A small image classifier, trained from scratch.
Model: 2.27M parameters, activation relu6, depths [2, 4, 4], widths [64, 96, 144].
Data: 22605 training examples, 149.5 epochs.
Rows from block 7 of a small image classifier, named by matrix and row number. Rows with one number belong to one channel. Each number is 128 + 32 x the weight over its row's rms, rounded and kept within 0 to 255. All counts start at 0. Numbers have three digits each.
Before each channel's rows are labels from the 100 images, of 14976, where the channel reaches its highest value: "top examples" is what is common among them; "patch colour" is the nearest of a few named colours to the mean colour under the peak. Only what is clearly more common there than usual is listed. The data: stained colorectal tissue patches (NCT-CRC-HE-100K). In brackets: how many of the 100, against the usual share in percent.
# convs0: first 3x3 conv (model.blocks.7.convs.0.weight, 144x144x3x3, each kernel summed), inputs 0-71
# convs1: second 3x3 conv (model.blocks.7.convs.1.weight, 144x144x3x3, transposed, each kernel summed), outputs 0-71

top examples: tissue: smooth muscle (79 vs 13.3)
patch colour: white (62 vs 25.2)
convs0.122:144070121104118106113138115147152149157084085098150151098140086076143095119094104168081135047132079092096099147131141122076097137156153123134134142128134164142158124070073130137034114103171121156088060159063140102127
convs1.122:236022201192119105112126141100184131117104121169125148146100089082159099106069208148123136165093105153142175051145119160127108191130134112164145144091134178114134123126123168127143066122144152135185090135150118149156

top examples: tissue: adipose tissue (58 vs 10.3)
patch colour: white (79 vs 25.2)
convs0.40:096105195177107189094108086146084135097137153144122171148126132125070127154106125116141171135109127107124112027138065123178160121164152112071123124194185117114070151163153076130152172126117103149092098100120120169136
convs1.40:210050178103130116179149149117136172156128149150130113190159093165094167090136147153145075111142136115064163066153121145104095188168109120128182112178172117149096159171145123106143114137155121170143130120167163143142

top examples: tissue: lymphocytes (93 vs 11.1)
patch colour: brown (58 vs 11.4)
convs0.111:066123122144154107130170144196117141141108130185145146121118118204133157111119149099089141165114133076151123148101212054152094141107126185114183142142128144123133163138174124200105140096211127104137118066141084113136
convs1.111:115159193059065140114089122141085161120142145133155171118122144101105139128152185142117108175092105035148123139121133089144140145099110134104126098138118147178136116146176142201117077063149200122101161104152132146117

top examples: tissue: normal colon mucosa (29 vs 8.8); tissue: mucus (29 vs 9)
patch colour: grey (55 vs 22.1)
convs0.142:138127143124129138137132146088137084150157143121085133024110112074098112095125150110113100072169110136120121178105128112130141163146123123131137191070096138144129107098144136132114087127173122126092126126060119129102
convs1.142:183071150179123162147122130081131078137145125119113177065115094071127126134135203082138147146105106131158083117064171136109091062061115072124150117139096146148116091146152113116161052153044145145143120137099130181121

top examples: tissue: tumour epithelium (96 vs 15.1)
patch colour: brown (47 vs 11.4)
convs0.24:115111136082155103104106159133130094137134139098123074157128127187100155126138067104126138114125142111129139000154129125106112132142150131096152103150112126120044158161148044156155184121096126088107109140143135132143
convs1.24:158140128093126107113159177104131140143153131127147132186136132166122135112158136119147094023132140102094094028125118038098155104115147080136144116112112127137117156141107120172111139141179102131137131191158147124123

top examples: tissue: adipose tissue (99 vs 10.3)
patch colour: white (66 vs 25.2)
convs0.101:060118155130114164118142155126122073062121132136121103094075138106112136155100123099116154094086115000120146134110121124143113165111167157151122125152144143070179138158101097143106157113098142136130073137139118126124
convs1.101:061138105115138198159149191151109124122140113139091086119104158111065166118137131105117009100099125068151108161153114095086110143175096099124164136128112120126170148171083160204110185169146093139119063125081093110092

top examples: tissue: adipose tissue (52 vs 10.3)
patch colour: white (65 vs 25.2)
convs0.91:151159117163146097120135126148087169151084094127146170141129132112108086123125113058088124145186110142130147147143097161150118131110076149144134146101118097128155096135127140143086140135110066137132118100085149146138
convs1.91:078115143145148135122099118144214088102000035060107124129113154130115115125098112170050143129099105134111137127182137135116144156127144146112116146116116133102102139125064155132136147161072113101126083108149145116131

top examples: tissue: normal colon mucosa (100 vs 8.8)
patch colour: brown (41 vs 11.4)
convs0.38:056181175174052098180165133133191134124159171129047143075051144080196112118152113143160146110118083122152103127144150172124154181156148061122130150122135054124144106141140166149088081125120109140131102102120063123051
convs1.38:131110119206137093138130075104109133137152140134113133034115154100186073117112144131144171162114097155167103163148086131128118127035108135119129148104144151118141023125169111155146124152146154179193101124112136154106

top examples: tissue: tumour epithelium (47 vs 15.1); tissue: mucus (35 vs 9)
patch colour: grey (53 vs 22.1)
convs0.79:110127123159146135084128140091124124134086096112119122163162112156107086134091076120116154072123142135099132114145133132053123099157103101144138108000102119089125101066085138086147133125162146157130117137153136086117
convs1.79:131164143111136108161144156088133124164151113099088125137138129147171112126134171057140105120125172151154141096091145116136161107117139142154146110084153140082136103173091144083131149137158153147087122164118159098133

top examples: tissue: adipose tissue (74 vs 10.3)
patch colour: white (78 vs 25.2)
convs0.23:152124119105133153131167112117116142128068058088147113127086074103105071121127130110030061032148123132135156165158109145172119150162139147134153133142115102156161121129114145126059140124104086099127113109158119158127
convs1.23:133134112136188141099131095125198097120046054032088107123136136123124084111078125170008133102110106148117139088208087153106134162124144114112137129122152136098092151127103156135115145177113145129169079080146134135141

top examples: tissue: normal colon mucosa (98 vs 8.8)
patch colour: brown (28 vs 11.4)
convs0.14:027125135191099155136175143163144101080123132133071130142045122090223125106255127164139119066169142123150114118084119129131122142069199080116175164145132116124129147139147156132111117101109139114121124156131144080121
convs1.14:137136120136145087069124123164101146131138141134145158065159146131181069109116105146138193137142111181141118160159091149134117144085146148131140121124129140147147052141154116140126173109132135148183058109178122144096

top examples: tissue: adipose tissue (52 vs 10.3); tissue: lymphocytes (30 vs 11.1)
patch colour: white (59 vs 25.2)
convs0.86:140158197139120149123158144147141126140055150141120100147130121112121074116131144116082060127108110150119155152140149158164102056116130166139122146147145161136122097160135140134053153121026163156157119112136135160117
convs1.86:131130176156183151124137109130178124109093051045113121132088112144121096124095101185053132145072116140130143112146126163115151135116174138107112151113170140111098155124123156146183165147074125134120093127107122107135

top examples: tissue: normal colon mucosa (100 vs 8.8)
patch colour: brown (35 vs 11.4)
convs0.131:120178131147039147146151142124172148126136151111099088127024136108222126130084129130152133099129130095207124116140147147132133200171139078137113125125144055129161110142154157183071146123130116135025098131096069127131
convs1.131:078131124137131104093098140141106157100133132135130154073154156128173101095160123130151168160153130154088095139161108132158127150080167124133140122138141166126164062136174123128120179128158128128184088124162142148075

top examples: tissue: mucus (71 vs 9)
patch colour: grey (47 vs 22.1)
convs0.27:107134136152113136075131140060119134142132092088073113163133128127110091127078125093121158145099155132106165122119121114134124108152101085148141057093117093070107092124083147074129131129164136134130115149102117072054
convs1.27:119156159168154107154123133111156114132143143145066122129114148138151114146157145092169099171128142143135134106124129132132104131115114077169152125114132146089164074134141143082185149114178108140108143185051167130150

top examples: tissue: mucus (49 vs 9)
patch colour: white (65 vs 25.2)
convs0.129:149097143096150087154216110091158146156115085079154039121138068089137118044117146121105098091127141125150101116115139118131093144124134081119146118104138134130112053104089119138095066160128117134119136142117137123111
convs1.129:134087118141148118113193148103136200157121119182142114168140098097143104119101123120120109109140183073144055168090100008106098124138115084136094110137168138165163141120087132110098114123078082126181104138132132109142

top examples: tissue: smooth muscle (57 vs 13.3)
patch colour: pink (84 vs 39.3)
convs0.81:105062138122129114140152101139125142119141118061104138100126068101148115032110142095097090101139087134119103129133148161138105168096079148129164141076095135120145129115074155127123127138097114155096117150114133102162
convs1.81:158033146132168167119168131126172167157121102173158155152107120097126142174109157102110132111111164082141042107122112055137130099099138173121139130116134121155128152143094115136144103145118156095135108150145072131119

top examples: tissue: adipose tissue (27 vs 10.3)
patch colour: white (98 vs 25.2)
convs0.55:090147058160131100072127149101113091186121077109140123180166154146168099143136086073130123095112139123144135132125079107147115110147136090157123068137136141085173144123074127028127151121138097131167126157165127079129
convs1.55:133120136085146137139118143123145119131111113157115075127140129117171104105148146119139140180147141202094158126183138173172106154128178100133171101134181104093180116114151146047126157159180151108153142122102145145128

top examples: tissue: tumour epithelium (48 vs 15.1); tissue: lymphocytes (42 vs 11.1)
patch colour: brown (43 vs 11.4)
convs0.25:131128072107129142142150131119169122123119117107132100105139137178144089159154050067126125121161126148110117129111153134013084133114104135151140124034032112156141083041085129095169151129127131147122140148122131080129
convs1.25:140128128119146142120121135144147134163121141141105112130132153121155129096167121130107139126212108172123161077104136118133122144149109121122151104071045147139122140059112164114114143120166158149149116133146200166117

top examples: tissue: smooth muscle (77 vs 13.3)
patch colour: pink (73 vs 39.3)
convs0.30:137074170111124134118089093179125164097081070103139131136100131150054120150097122141135159090124125135073143117125180141088041139122130123115148130097117148149095135063081157123166150083127178113070072142066114109141
convs1.30:157137134135139107157143129040122174143140138181152105091160127133159157140154143118129132137144117127133106102084201130157134055133070155130155157065099120123157126067098113125135128112144149178109132176110195113179

top examples: tissue: adipose tissue (52 vs 10.3)
patch colour: white (93 vs 25.2)
convs0.113:111089148132140139152161115133037109131131134160133099130124052059135138005113131087132092133117148143129123139123133146138133131142111123136127128134147112135128135136015130141097102114140137130117131150144027069140
convs1.113:144110125181146142160151122125092156129125118115139100116159047088144141059074129080125110107105153126132113170099125136156137089141157088131145128159180158085131141155077139122105119139146155159119121142144075068127

top examples: tissue: mucus (37 vs 9)
patch colour: brown (37 vs 11.4)
convs0.114:104116162158161125148162072106143148132135122113116040125097135059122107088103125107122060066162110146134098125142090114145157106162136096131153139099149112060136133127132146129127080120114086152134163150173126131109
convs1.114:131157138179164118121141098099187140168141147113103107110111134058135095007097136119156078113130111144146066148120105118089119117115086072112114138105141107069146069143151120084115137103195068159160107126122121104105

top examples: tissue: lymphocytes (56 vs 11.1)
patch colour: brown (42 vs 11.4)
convs0.41:076112109130115012153186114129112129011140131116085109114104116128121102143143054116106156116153081132117172144136103157095138138097135123131125151096132116100163121103114171142100115073155120177171118145161134158151
convs1.41:132125106141192133199204114103199046183161153101101102101106136088117124139145085157130125139127053153208133077168075126130149121060177114085148080130123088126124149139136115158089111137150135142131063122063108140135

top examples: tissue: tumour epithelium (51 vs 15.1)
patch colour: white (69 vs 25.2)
convs0.90:129106108135134157151151102203068163114089091129121119108115106121106146135114201179073126111125183127096108121104145114106094134093135166108108169088115149151130064097112159092132162117151096141150125066124060083142
convs1.90:106055100101069221092107172044144124137125101123171114107127085144151159134085158116120147150155125122111068109115113125186152051135101195139059167162161085099105134173055075151099097127085129106141153138119125126153

top examples: tissue: smooth muscle (84 vs 13.3)
patch colour: pink (76 vs 39.3)
convs0.4:073111127127114152151165186115153113092122143131130153119109145159120131169094153000138152131081134132102150124071153122120118110081137120139150101137102080140149123114124118117142136133123156141132146126113110134116
convs1.4:110142125076145156101152143102163118147155176137135119124135181089151185166143192080122104137142084137119159135125123125127119122100109133132153145127097139152163112125153151147125156103137112118124115182095123141107

top examples: tissue: adipose tissue (58 vs 10.3)
patch colour: white (71 vs 25.2)
convs0.75:171157061134121065140142130137053108136143143110105162138099000097113147065140135126138126119077130150125129149136091145131123110099156169147069130111120093125157152119000144145109132145136140120132121122144064087133
convs1.75:137132091183125141160171160089108140170135143144141171124089096113124143122156094100120120176139129120163133157110109121144127034078184170105142146123114130108151159153109119162099120077147145154159135058109048119134

top examples: tissue: tumour epithelium (72 vs 15.1)
patch colour: brown (52 vs 11.4)
convs0.12:134105133124129126096132118114133095139135091108133095170115102142061159132076094162151166110156152096092115024141116121139148151155140095061125176139152116128079124147124091090144179104133086124124090096062134104146
convs1.12:125127087076174093141127152117125142179140139140083070200143086161085111097153161171134107106098114148092152060100153134141128175102145101123099152140138116115108123141136088042115112151165150193157162149134129121112

top examples: tissue: lymphocytes (100 vs 11.1)
patch colour: brown (74 vs 11.4)
convs0.103:074127098113146155134155145131129101061133123093121174140077137146150110161124071033127143109051174137105145120133116129120142109112165121152161121111078089108176136127097122117138152137110146127100118120130087102131
convs1.103:075131145020166159128164160144142130135152142110094098139142171122077182168130144080133053107109099146117158126163128119111158169112115132098165108116132108119153083120106121118127161163143131163140108107098143119087

top examples: tissue: smooth muscle (96 vs 13.3)
patch colour: pink (90 vs 39.3)
convs0.99:129140159043069147182160082156147052091133108125131097154102156158123130126139129119131121166153110142112125170105180145149143154105147082151144169163141093184165105165133161077165109113121147099133118135091147106144
convs1.99:145163106142065123144155127136133164161112125131110139139119164157154126181127145145112153139135092124202184117136097179120097158138075119123150132114084146141177138162170205105082107165150216106154143129168144123150