Rows from block 2 of a small image classifier, named by matrix and row number. Rows with one number belong to one channel. Each number is 128 + 32 x the weight over its row's rms, rounded and kept within 0 to 255. All counts start at 0. Numbers have three digits each.
Before each channel's rows are labels from the 100 images, of 14976, where the channel reaches its highest value: "strongest on" is what is common among them. Only what is clearly more common there than usual is listed. The data: stained colorectal tissue patches (NCT-CRC-HE-100K). In brackets: how many of the 100.
# convs0: first 3x3 conv, stride 2 (model.blocks.2.convs.0.weight, 96x64x3x3, each kernel summed), inputs 0-63
# convs1: second 3x3 conv (model.blocks.2.convs.1.weight, 96x96x3x3, transposed, each kernel summed), outputs 0-95

strongest on: tissue: adipose tissue (33)
convs0.11:129129118055204149163138142059067141137116100108175165093066149195088081100123124148165154182114083094142107159113152095137071133104129098131163139126114143130167126118119165128115098098110122
convs1.11:156162141181114171078078076120137149096105150131132154118151099095104121096113061110145143107147184110119087139113188120117111122106127165129164160130226145160137126135118104111129136136093127135159156097090088116040121129091098140142136000176117121139115142126097084145141102110162135117

strongest on: tissue: adipose tissue (61)
convs0.95:130106146119166151198188146097122140101110127109172170116090116209090141091143092109177117153137127153059184177129109134163101119131122078143146149179131181129149117135097152127125100132201153
convs1.95:175119116123136160117118135149140168144105121132154133117125185151123155128119077126128118020138130092131077115119227090133112094086108127148146144109223151137139107133124103137133098095146141141121125114094099163082117131116105132117153046135121111137126176133080001125115112136138152089

strongest on: tissue: smooth muscle (38)
convs0.17:143086141117117120135079125122223110101143134115136123142155111172092104089150078126172126074125087180097115122080145128104127094123159146163100146079140173111088084202188107079117106111123153
convs1.17:123142116102148136120173140143117007136154116133123125057147136239180106137127114101130103110123074101065093132142115154106129171121132096141176185131164136068129179114125161110079201089132118164107120122134166120192097132140115091079129109125156132126103155150150139134122142129111091120

strongest on: tissue: smooth muscle (41)
convs0.86:078076110130133157114075173121096125151102159091130065145169132155114171139106183149140107131174076125126167089101097108088165055144134142070143052113111171115132120139119161086115141101161121
convs1.86:183139095127124170093118104170087113148065128126137149119124098100139058058175106131125062088111124113084128143122123102091132111168109175151124162159121073160191142146081129145202080216141092092129120090156159140147126147149119106132126148140116148136152114087152065091134117165092084100

strongest on: tissue: smooth muscle (42)
convs0.21:119120117141127158142142171117130084143154018149118089132147111124131130145137121133156075154128121053141163065134144109136186126086139079104145124127121121048085094157060156160130108171130135
convs1.21:132114140122116059131125105099128137121156014117199220154132134151112151040089124147139184168154125117119163087163131082137157131130113136126119132165121101173143036118113135116122050124124099105077146187135132146127121131124138110111160115130134141120132145134083155127138103068102162141

strongest on: tissue: smooth muscle (49); tissue: cancer-associated stroma (36)
convs0.34:097117130120094130147127147110097089100156109088125130044078051140121120145192162129135131125101103140124177147099126075102121147160134165189084094078120072138125072152112106142075109111175153
convs1.34:132127186140154092153080149122129073207134110119124127141093107160103179172130141123138127073152119083114149105139180109072152107072119093131152100118167156142099115118154174131084114051100129147149131135145175134173083098110081073088097144118103116080176158186138059131118121148149178094

strongest on: tissue: adipose tissue (27)
convs0.31:127166145113142152158141115067085145088135085128123116092097120132120072147132134113171081141118092071096067158101090182111116164122157079077133076130134138153183151111115159150146162209090131
convs1.31:103128149161075087128132116079083078067187140095165134178143129117076139111131122166134161176148146171123155139126081130142090113128138192133146163184147151116183103122156146141091045109119095110120141129162136108050105106085108120146121059138156146136163081100142121147190078107096162132

strongest on: tissue: cancer-associated stroma (39)
convs0.92:135152111149097129130095090142149051089206104139052134152088099152139108094150065081137125115132084143088161095115140138102137089153168133170105097062166112125099166126121100124093135144080155
convs1.92:084108125160123041172151176128080114154103134121102103117161127143131130117090153084159081121176119133092130102124124155106123133097198053067129134116142181120146115103125167155102179101148123170096161075124154157144123135109152026062107153098095098065152108165118159137119134147113145111

strongest on: tissue: adipose tissue (27)
convs0.85:161085159068147116102092112046101143115135123127103170144146090123064142083147110125130142156156058109086099159122134138099114107101095108118147081111146086142169218095109121150161119136086168
convs1.85:100136081132072084145133140117126126071095098129159110108131081140073081186076092106138102137134112155086070112132111165134090073130133142137160196138161144154109160135096066110097111168133155174086125128047114105126077149101101130136106125106084140153058108123185102151141058102123118146

strongest on: tissue: normal colon mucosa (65)
convs0.84:092096165114101139057125111116108162111160105140065165135130095137127106159164118111119023111141085103148133128130091155098145170127122128104157105107147136146014110090102102135119080111109125
convs1.84:110141105145062108180106157096112202129033119108163152110139184117144116171068094148171133115120132144109134137156146137115140150104098108135095135145102072132131109157151120119231175124118109158081176095049093146087105140138187128137142092080116114156088125137160134156147136090115120105

strongest on: tissue: tumour epithelium (57)
convs0.16:149136100128152107147099160125117159087144057155070131152098161154087092120182082125157111128131146068100139083083095115079120099166147078077108066147118142112114118128114126122099053178099104
convs1.16:114108069135140117148146116134082139091055124156131188144097133105115153049134143137128161138133149167116130116152131100138063139092178105107103098161151158113160100116179139130181170135165099171113133128144103123116164141123169042133164134092059123025162095142112148152155152092114179137

strongest on: tissue: adipose tissue (55)
convs0.23:059099146200088136125162130121135151105132101102120100153161074116136152082098097088105122144130077116120122106105136115131151109093178104059065133136115245117116134104121123100093096121148121
convs1.23:140119124132107166128107182165151163085147123155175156126138165129169153030138111078128082055115144132128129094152126106143145136125125144059130147126146080123150116141115134181134139145130126173114188065129159122023082125180131103122090055129113104148140129131069083118127139122109105178

strongest on: tissue: smooth muscle (72)
convs0.60:126115140095108120077123096150101132159132079106120170161145149185112213089148126117118103112161109149114137166186051087156070088179139132147107086109125179124085133142157129188089139105143132
convs1.60:138131198094137154142131133117114084153130065105106133090092130165112138141137168158134088075142111085164150126133159091087147097122092093112072141164137099111163185165193089161138144129185163177059120144091101169149111139154084157210139142125141131102132148091127059156139100155075112114

strongest on: tissue: smooth muscle (51)
convs0.37:150103121136113104112127141118120131166102203096085121136144118171138139177164153173092180139151126121143183157140128151100169237107126152121137089146204109143156117126133151128092114153092200
convs1.37:209108141142127085175129082146106095140018137096126115151098122145109187168115101151097129116154102135149166107086135112111149139111128069146065150147099119145173166128135129046145084227129132138152147174125185144111124122126123078101141105138140124096173166095120159140142094117098135119

strongest on: tissue: normal colon mucosa (30)
convs0.65:110151151149175129198179127146127188077119136103137124140077094144137119131109145134119088132066112119101137138049135136112125124062100121149154158117124202111109123106125107150120112110234164
convs1.65:133086123114135159147141130131167136153136119106122145118143151102188186083105057136089120034114139143126070078138138065121105125070134175150135126074131092145142121110143146100086100074106140164159114111127156130059133129119115117163138049131109174164145171115134022135128163141113133132

strongest on: tissue: smooth muscle (46)
convs0.35:114106089127110114148109158119157093123160096105172168095098085175099178113127127139144160117145107171096167158210113059118073143116137166210132062118153130112115080142139138130108165160130162
convs1.35:149095160139168126154125165085104063168116034142160140119080158189135177170135137114151116086120084106120164154099144135102181085108118103128098163115172109118118186157130089138067139052172150146100133153135134162158118167114083140093170138098144122085186127127149099115136095127124179089

strongest on: tissue: cancer-associated stroma (42); tissue: debris (32)
convs0.38:146113138090107144131129150067174144105130142166070119134152090077099129113107066104129175146104166119111156133094122128086094097079150134125105094029136136093106096136123104073165089139142198
convs1.38:114128086088118148153156199140178076100163119119119164119063131149173119107086180138135109150127136159116122133117115146159087137138114069110186157135125140074042110150026118150043163156144115106105085123116169100173127110120136094154138146107078137178079135122134121100113113157099144136

strongest on: tissue: normal colon mucosa (80)
convs0.36:140144153148098116118144125079068134142127154172175180128091133150111127100141167165164134141138225086145154138164118117116093123093120084116190170123163131122119146103052138188142060123147121
convs1.36:151118143138134159128160159091146170094036172135090147070128149136144164120104116103159194048133090083161042082069202160113111092111109130114135156104173140122122096129142128115139120158132127130092142094133088170089134109087124147166138085135136154139106169132163143158104113145187153082

strongest on: tissue: cancer-associated stroma (36)
convs0.25:064126117183095128164131102151154125117117121091145171134147135073139152123147135136105080126053093048106121104128088138226117136099165139085116099187135135124120124121065121140095114161158150
convs1.25:133093159129142156143112154145100120113185086161131105104181114136146115151049126103135170045143137095150158119151175110130134086111153109139086072126101094104103125133150128135077098060128142146126137130125151146059104128162102099098108098079125127145175168140115018117100055142140169102

strongest on: tissue: adipose tissue (30)
convs0.14:154108126087144154125106145085169103108144138140104105126129096104150084092112127135121146124036138093129154105127094144088140104000128151083139145093149074118147103139112097103152132163069166
convs1.14:085108143116112064121119106129162083111183089145110131088128082156168096143084143155122178076137136158136139118129147130141164151117129056147165095096060148099046157151116145141044139113124153134115079126078100147109136150149094131113154206092123110189177150160107082164135113111139162145

strongest on: tissue: mucus (36)
convs0.56:138113122114105083092072130119112104107175043116107190192086138109115158159172130153102087105110121073162140081144082108101112109107114126193167059123132123132111184126090132160143131141140148
convs1.56:089132129079087117161191141090125177184085091091119143160112144126124129124024147100141127067150149134130134142111127120177106105111145154118106124109061148182159088163190137113141117117129146156089143124045100131133151119095119143144137077053109128157105133122181089157091091112101161087

strongest on: tissue: debris (31); tissue: cancer-associated stroma (26)
convs0.9:163074124168100119162163123143140151147108166122130098092043097145079151063170131156114135109147130096153182106102163080110176139121112140086118205151172134108155147142122153152151095089160176
convs1.9:189105106135145144139151176122166092095058167163119140090112118108192179109075138115113201071106049086125123068066124104139113076123070081127134104108147086128126168131090149095084143181112150129134075130122151131148103137136090083123151138116102193118139144108127144160106089118130126144

strongest on: tissue: cancer-associated stroma (49)
convs0.44:136147137125113095121123176069160116041124115154080165136125131117119112116165086053101137090101160106088129097115059126131121087099058130152172085115101108126061150136108113103081098142143122
convs1.44:152120062113102190137147152148160141137110089104128118131132102149102163141041122094139138127169159106095102099151129094184080120135132147096158121164101175175112079206115122069063138157088135113108103097130088100179166102055141093153134160094143161143152109154134107129103083102143172080

strongest on: tissue: smooth muscle (39)
convs0.12:140081070176178082139117106092177107115159106146126145141151162147143079060100033133149145132127120151114113115112179152135126107107135092122171077121125151142133121098073121077062084136106110
convs1.12:125145085135143096130109114105138058134148117178105136101115121139124178107102144119110134116080177092072111131161150149144119132114162116084085181090172120138097142173115124115097177085135137143113131102103085090167127144103112024068085110104133114001173113154120120146153131101096145121

strongest on: tissue: smooth muscle (42)
convs0.67:099093134108099152130143080171100161136101117136140135130133117094132167074136111127072139132086144165152138120135131121121167145144147110174105099090159164133097078118141000165112080052125135
convs1.67:109137222144127055116125169121137126172215099138156088122142177127100185133111141148158141124126114091166135151152145116078167117092114134091142059130115090107189045168163096099148150081145137102106139097145166164130119128112145123106135125128084157167112214112118152092135163096123130127

strongest on: tissue: lymphocytes (32); tissue: debris (28)
convs0.49:130108148121106153094153072164088122118106129123129133161122170163151183155090095081142072090173151120155127089098046164118123069105170121062123123114149136134127165132079193127142076094141136
convs1.49:152136081070108162133171163108136154122091133112096079113131148082132156118132214147093117146111137141088049131169181041114104151154114146114112149147143140156186092144126140166177131148153137101018134134129091162158095118123114109171120152117121158070078137123098123125152121138087089138

strongest on: tissue: adipose tissue (39)
convs0.80:146149094116190093146140128119102088092133112072094158125104149145116091045160111161106119165060084078088147194102112102101090134072116092108141130143127115102150175089133091116074122128115106
convs1.80:103118103122135156104141084094165197137135145109094129135133074071074143130097099136121149115117165110082068108090167085148115111110135168116135073109145153121094091158160124110115128107079070149205130086067039149058128126118126112110117147147069148156166127161098093116123072122123165137

strongest on: tissue: mucus (25)
convs0.87:055162131155121114133092171083110176134080092113093128064135116059094076112122157125128109123128114117107133099133187184072127146129151100051106126114135139152103139109110137141111079165081079
convs1.87:207130106171169073099103132178121130066106159178104122124151135071105111116111146139118157160109130164118199148130106150106172093135140144150121110234152133054141131131135122125135065168130157158147161153141161078068138159182140111131097072142129119154116120067150133145109119135116167163

strongest on: tissue: smooth muscle (35)
convs0.40:123072126122079197158091163102166099123101119076075138151141105067091153138161133118148134132136093176125133080115076090118108077129149154121080081114113100104135169168186165107104116154082156
convs1.40:110152145119104125112162146142097025144134134125153144109176100147156073120142124145129119172166122101097173122108073139143088150133148077118125123146146114044125146135135205116053169165107121170127133106123146126189099156184092122039130139122126172053134133126127121134119126183082138113

strongest on: tissue: smooth muscle (32)
convs0.69:087121122117145157144152123128108152091101065134107072124094043118089065108088094089137110145117167145114162107104149172071139177117165121058119095106133114163119082134116102135140120193091153
convs1.69:145151098136117000118091154160136114064194096145174119145125107162148116101113115172136152198181077163114159153160111097145151142136089111126142155188143115099130112115085093142126093103096120125113184153117161130100111105079121113133122113131174134091116113115095129109163180068109137148

strongest on: tissue: adipose tissue (32)
convs0.30:141101115154092092144108150116125173099118112208127090145164139100146093081164111112101114101120168164104171118164172108100160119119179112116130110159212135150151123135100125141217164196099140
convs1.30:082089133160028107164156170127116129107130101178159107125120201141109172143067148116139179114151098081154137140121090178122114148137130095068134177140133073198178074159082167127104120164187144068117096097121113138113114141137133105091109161093164117134125116158141149134155137096144125175

strongest on: tissue: tumour epithelium (43)
convs0.71:104151129180144142135103140092086129154120156088117172099155068121188093122123165197091154149165117085148115139151135159084128134115115110148156159091144109076144175087140125077058183175153158
convs1.71:156104167076115145160145027136063159127107151065143115130119130114111129132122105140105090150124131100083147073139069160147083148133092107113153150149078082097097169099112140167134118206131078123159141138128097143088129152102164121094129195046109122175158118127125161126133125152056111119

strongest on: tissue: smooth muscle (75)
convs0.33:110131134086127107093102162130161162122112114097164131145139134134139131095099119101098116078010146137135118175158118167117106118043134115165144124097119114165153119145091044119103180092164096
convs1.33:150122143124070129131128147120133083163247048101113131137095113129116139137086161134094157093114198115105108115167104129117142114109110173156183165127131090135123072116141161087113061059115101127131088181104118142131126112105157127145153102107091123198153138145177072115132120076129159157

strongest on: tissue: lymphocytes (35)
convs0.94:078057113144131143118130121119065163157076138103129152114122158184067158145136138164118115135145132100091197131121123165128140178097128095072111090118138136156159112107105150065099036102136137
convs1.94:190146134115153118171109135126075171106013167110107120166128122046081153141159166158085130116150123132124126156100183089093153141139101087124056107089167145136198108133132145118172127170155128168118132121079122170121133112110130082104133085156094109053115114121150125163140167142142141126

strongest on: tissue: adipose tissue (76)
convs0.75:099109186104096148077146058115139154084135168163120157103138127125150092112125087107124054149082138153129130148095062186147174123150089132132151116129140143202124144057138077123093118111115151
convs1.75:192115127116112076139117094089137150141147016105163096150132129171124170217118124138120188137106146148108146090190103106151177130131123141127092170171115112177104043137151118092099089128107134123077151148140132141118092128111168117132132098102123144104146155143081153147129097039143132119

strongest on: tissue: normal colon mucosa (41)
convs0.79:139077163149102155147165132076145167135077140113113126132131162098149093081083063092113156112134165120116171118108145135158134039151177068153140129090167141084136139152093160085093080128135167
convs1.79:129091071122151163114111153117156176103118165174139113115129176139186165110104153118145112113136161110133091103128130157162107122156098136117145094128153043102145051102052100149142159155141149071140094097221181106186142091158109075094094115122135144146116119149104126061108124142122091173

strongest on: tissue: adipose tissue (46)
convs0.15:113147107110171076134092156158094141136097097059145137133048143133135128112104107143115182001082163105130122117118108143120064145119148148126100129136167117172176151162095114124144116130150124
convs1.15:111111144141120049113127081105109153132155000091176201140146146132118117200094125120108172153110124129127130117196135121149174151136116140130100156146108105118141052129125112125151071126123112137053140220137121137090144157119167116122140122119120134111139163160092120124114095082110143124

strongest on: tissue: adipose tissue (54)
convs0.32:114070166151139098210115114065127135117079117127178168105116137171090120132112132115206146162156122130031149163119127157150100093130126082133161187177100147126145147149119154111114119149150111
convs1.32:166102110158116169111137081164112153129106127131147124118154159129126148139139022109125105037110135103105088095092201099143119110097152129152163169111202152123150133091108107125129109081141165137130110117150063122058149153128083138065104055138145128123108180140115055132096107138122120123

strongest on: tissue: cancer-associated stroma (36)
convs0.47:115100095116153078105067135147163081083157095078117164166135088167101116123128124140096118106103127125060134101053092083046104107119111124116127125091111204132111147105101135127123141191113137
convs1.47:102123050121131122144131058152099094134117078088078176169166097125127144156071091068115142108134145171111115117085155157139094102113101110145124154062066189108083132179150167114130118154137130203152109110066128126135144113116114080131125082096123127114126156111168070127138146176103123069

strongest on: tissue: adipose tissue (46)
convs0.81:085139157066132145161147110124148104135132116110143173155112079161100153117105132113194149136079107161128140187177152113145045183121191128212152162100144151147096115118138149175106107123153124
convs1.81:136116124155095102117104116122124116131124094092096134124142168166164154139134044138144098044147089117147130145059159117093140127101125107141116148119172106149168118110120121091118120033125118155138110169130197163068108097124111132159103000130140119186143148117128099145151152117078114124

strongest on: tissue: smooth muscle (56); tissue: cancer-associated stroma (28)
convs0.73:084047105140083111111145126120165089175120138121188097092091069166109159083098142161104185151077113163102137132158089107114136186120122112116121138151159149179163085147125105119142103095128190
convs1.73:225114151133166143148126155141153011132117109139117108162090118087151182103118167135090186100105127141145146131119105056119153123110098111163117133124138130107150215118121070092078088199136161143111128121089123151158110157145128163144128099156171126140138163087099106150156105083127148160

strongest on: tissue: normal colon mucosa (57)
convs0.46:085105089140088086112102132128076098084105112114144151127087132132106096149174108096121108079109120085125241094088127091122165154134123096148101170113198090169142136100090133149098085109139142
convs1.46:128119114162136047162127161122148196135076158147140083125152116124128146156089141139159154100124142095096140115116169099123141125091130088115128064106137111163159029066099175116137123102150122121159085103114158134128113099107121017055106132103066136078146149159149144127128156139162156134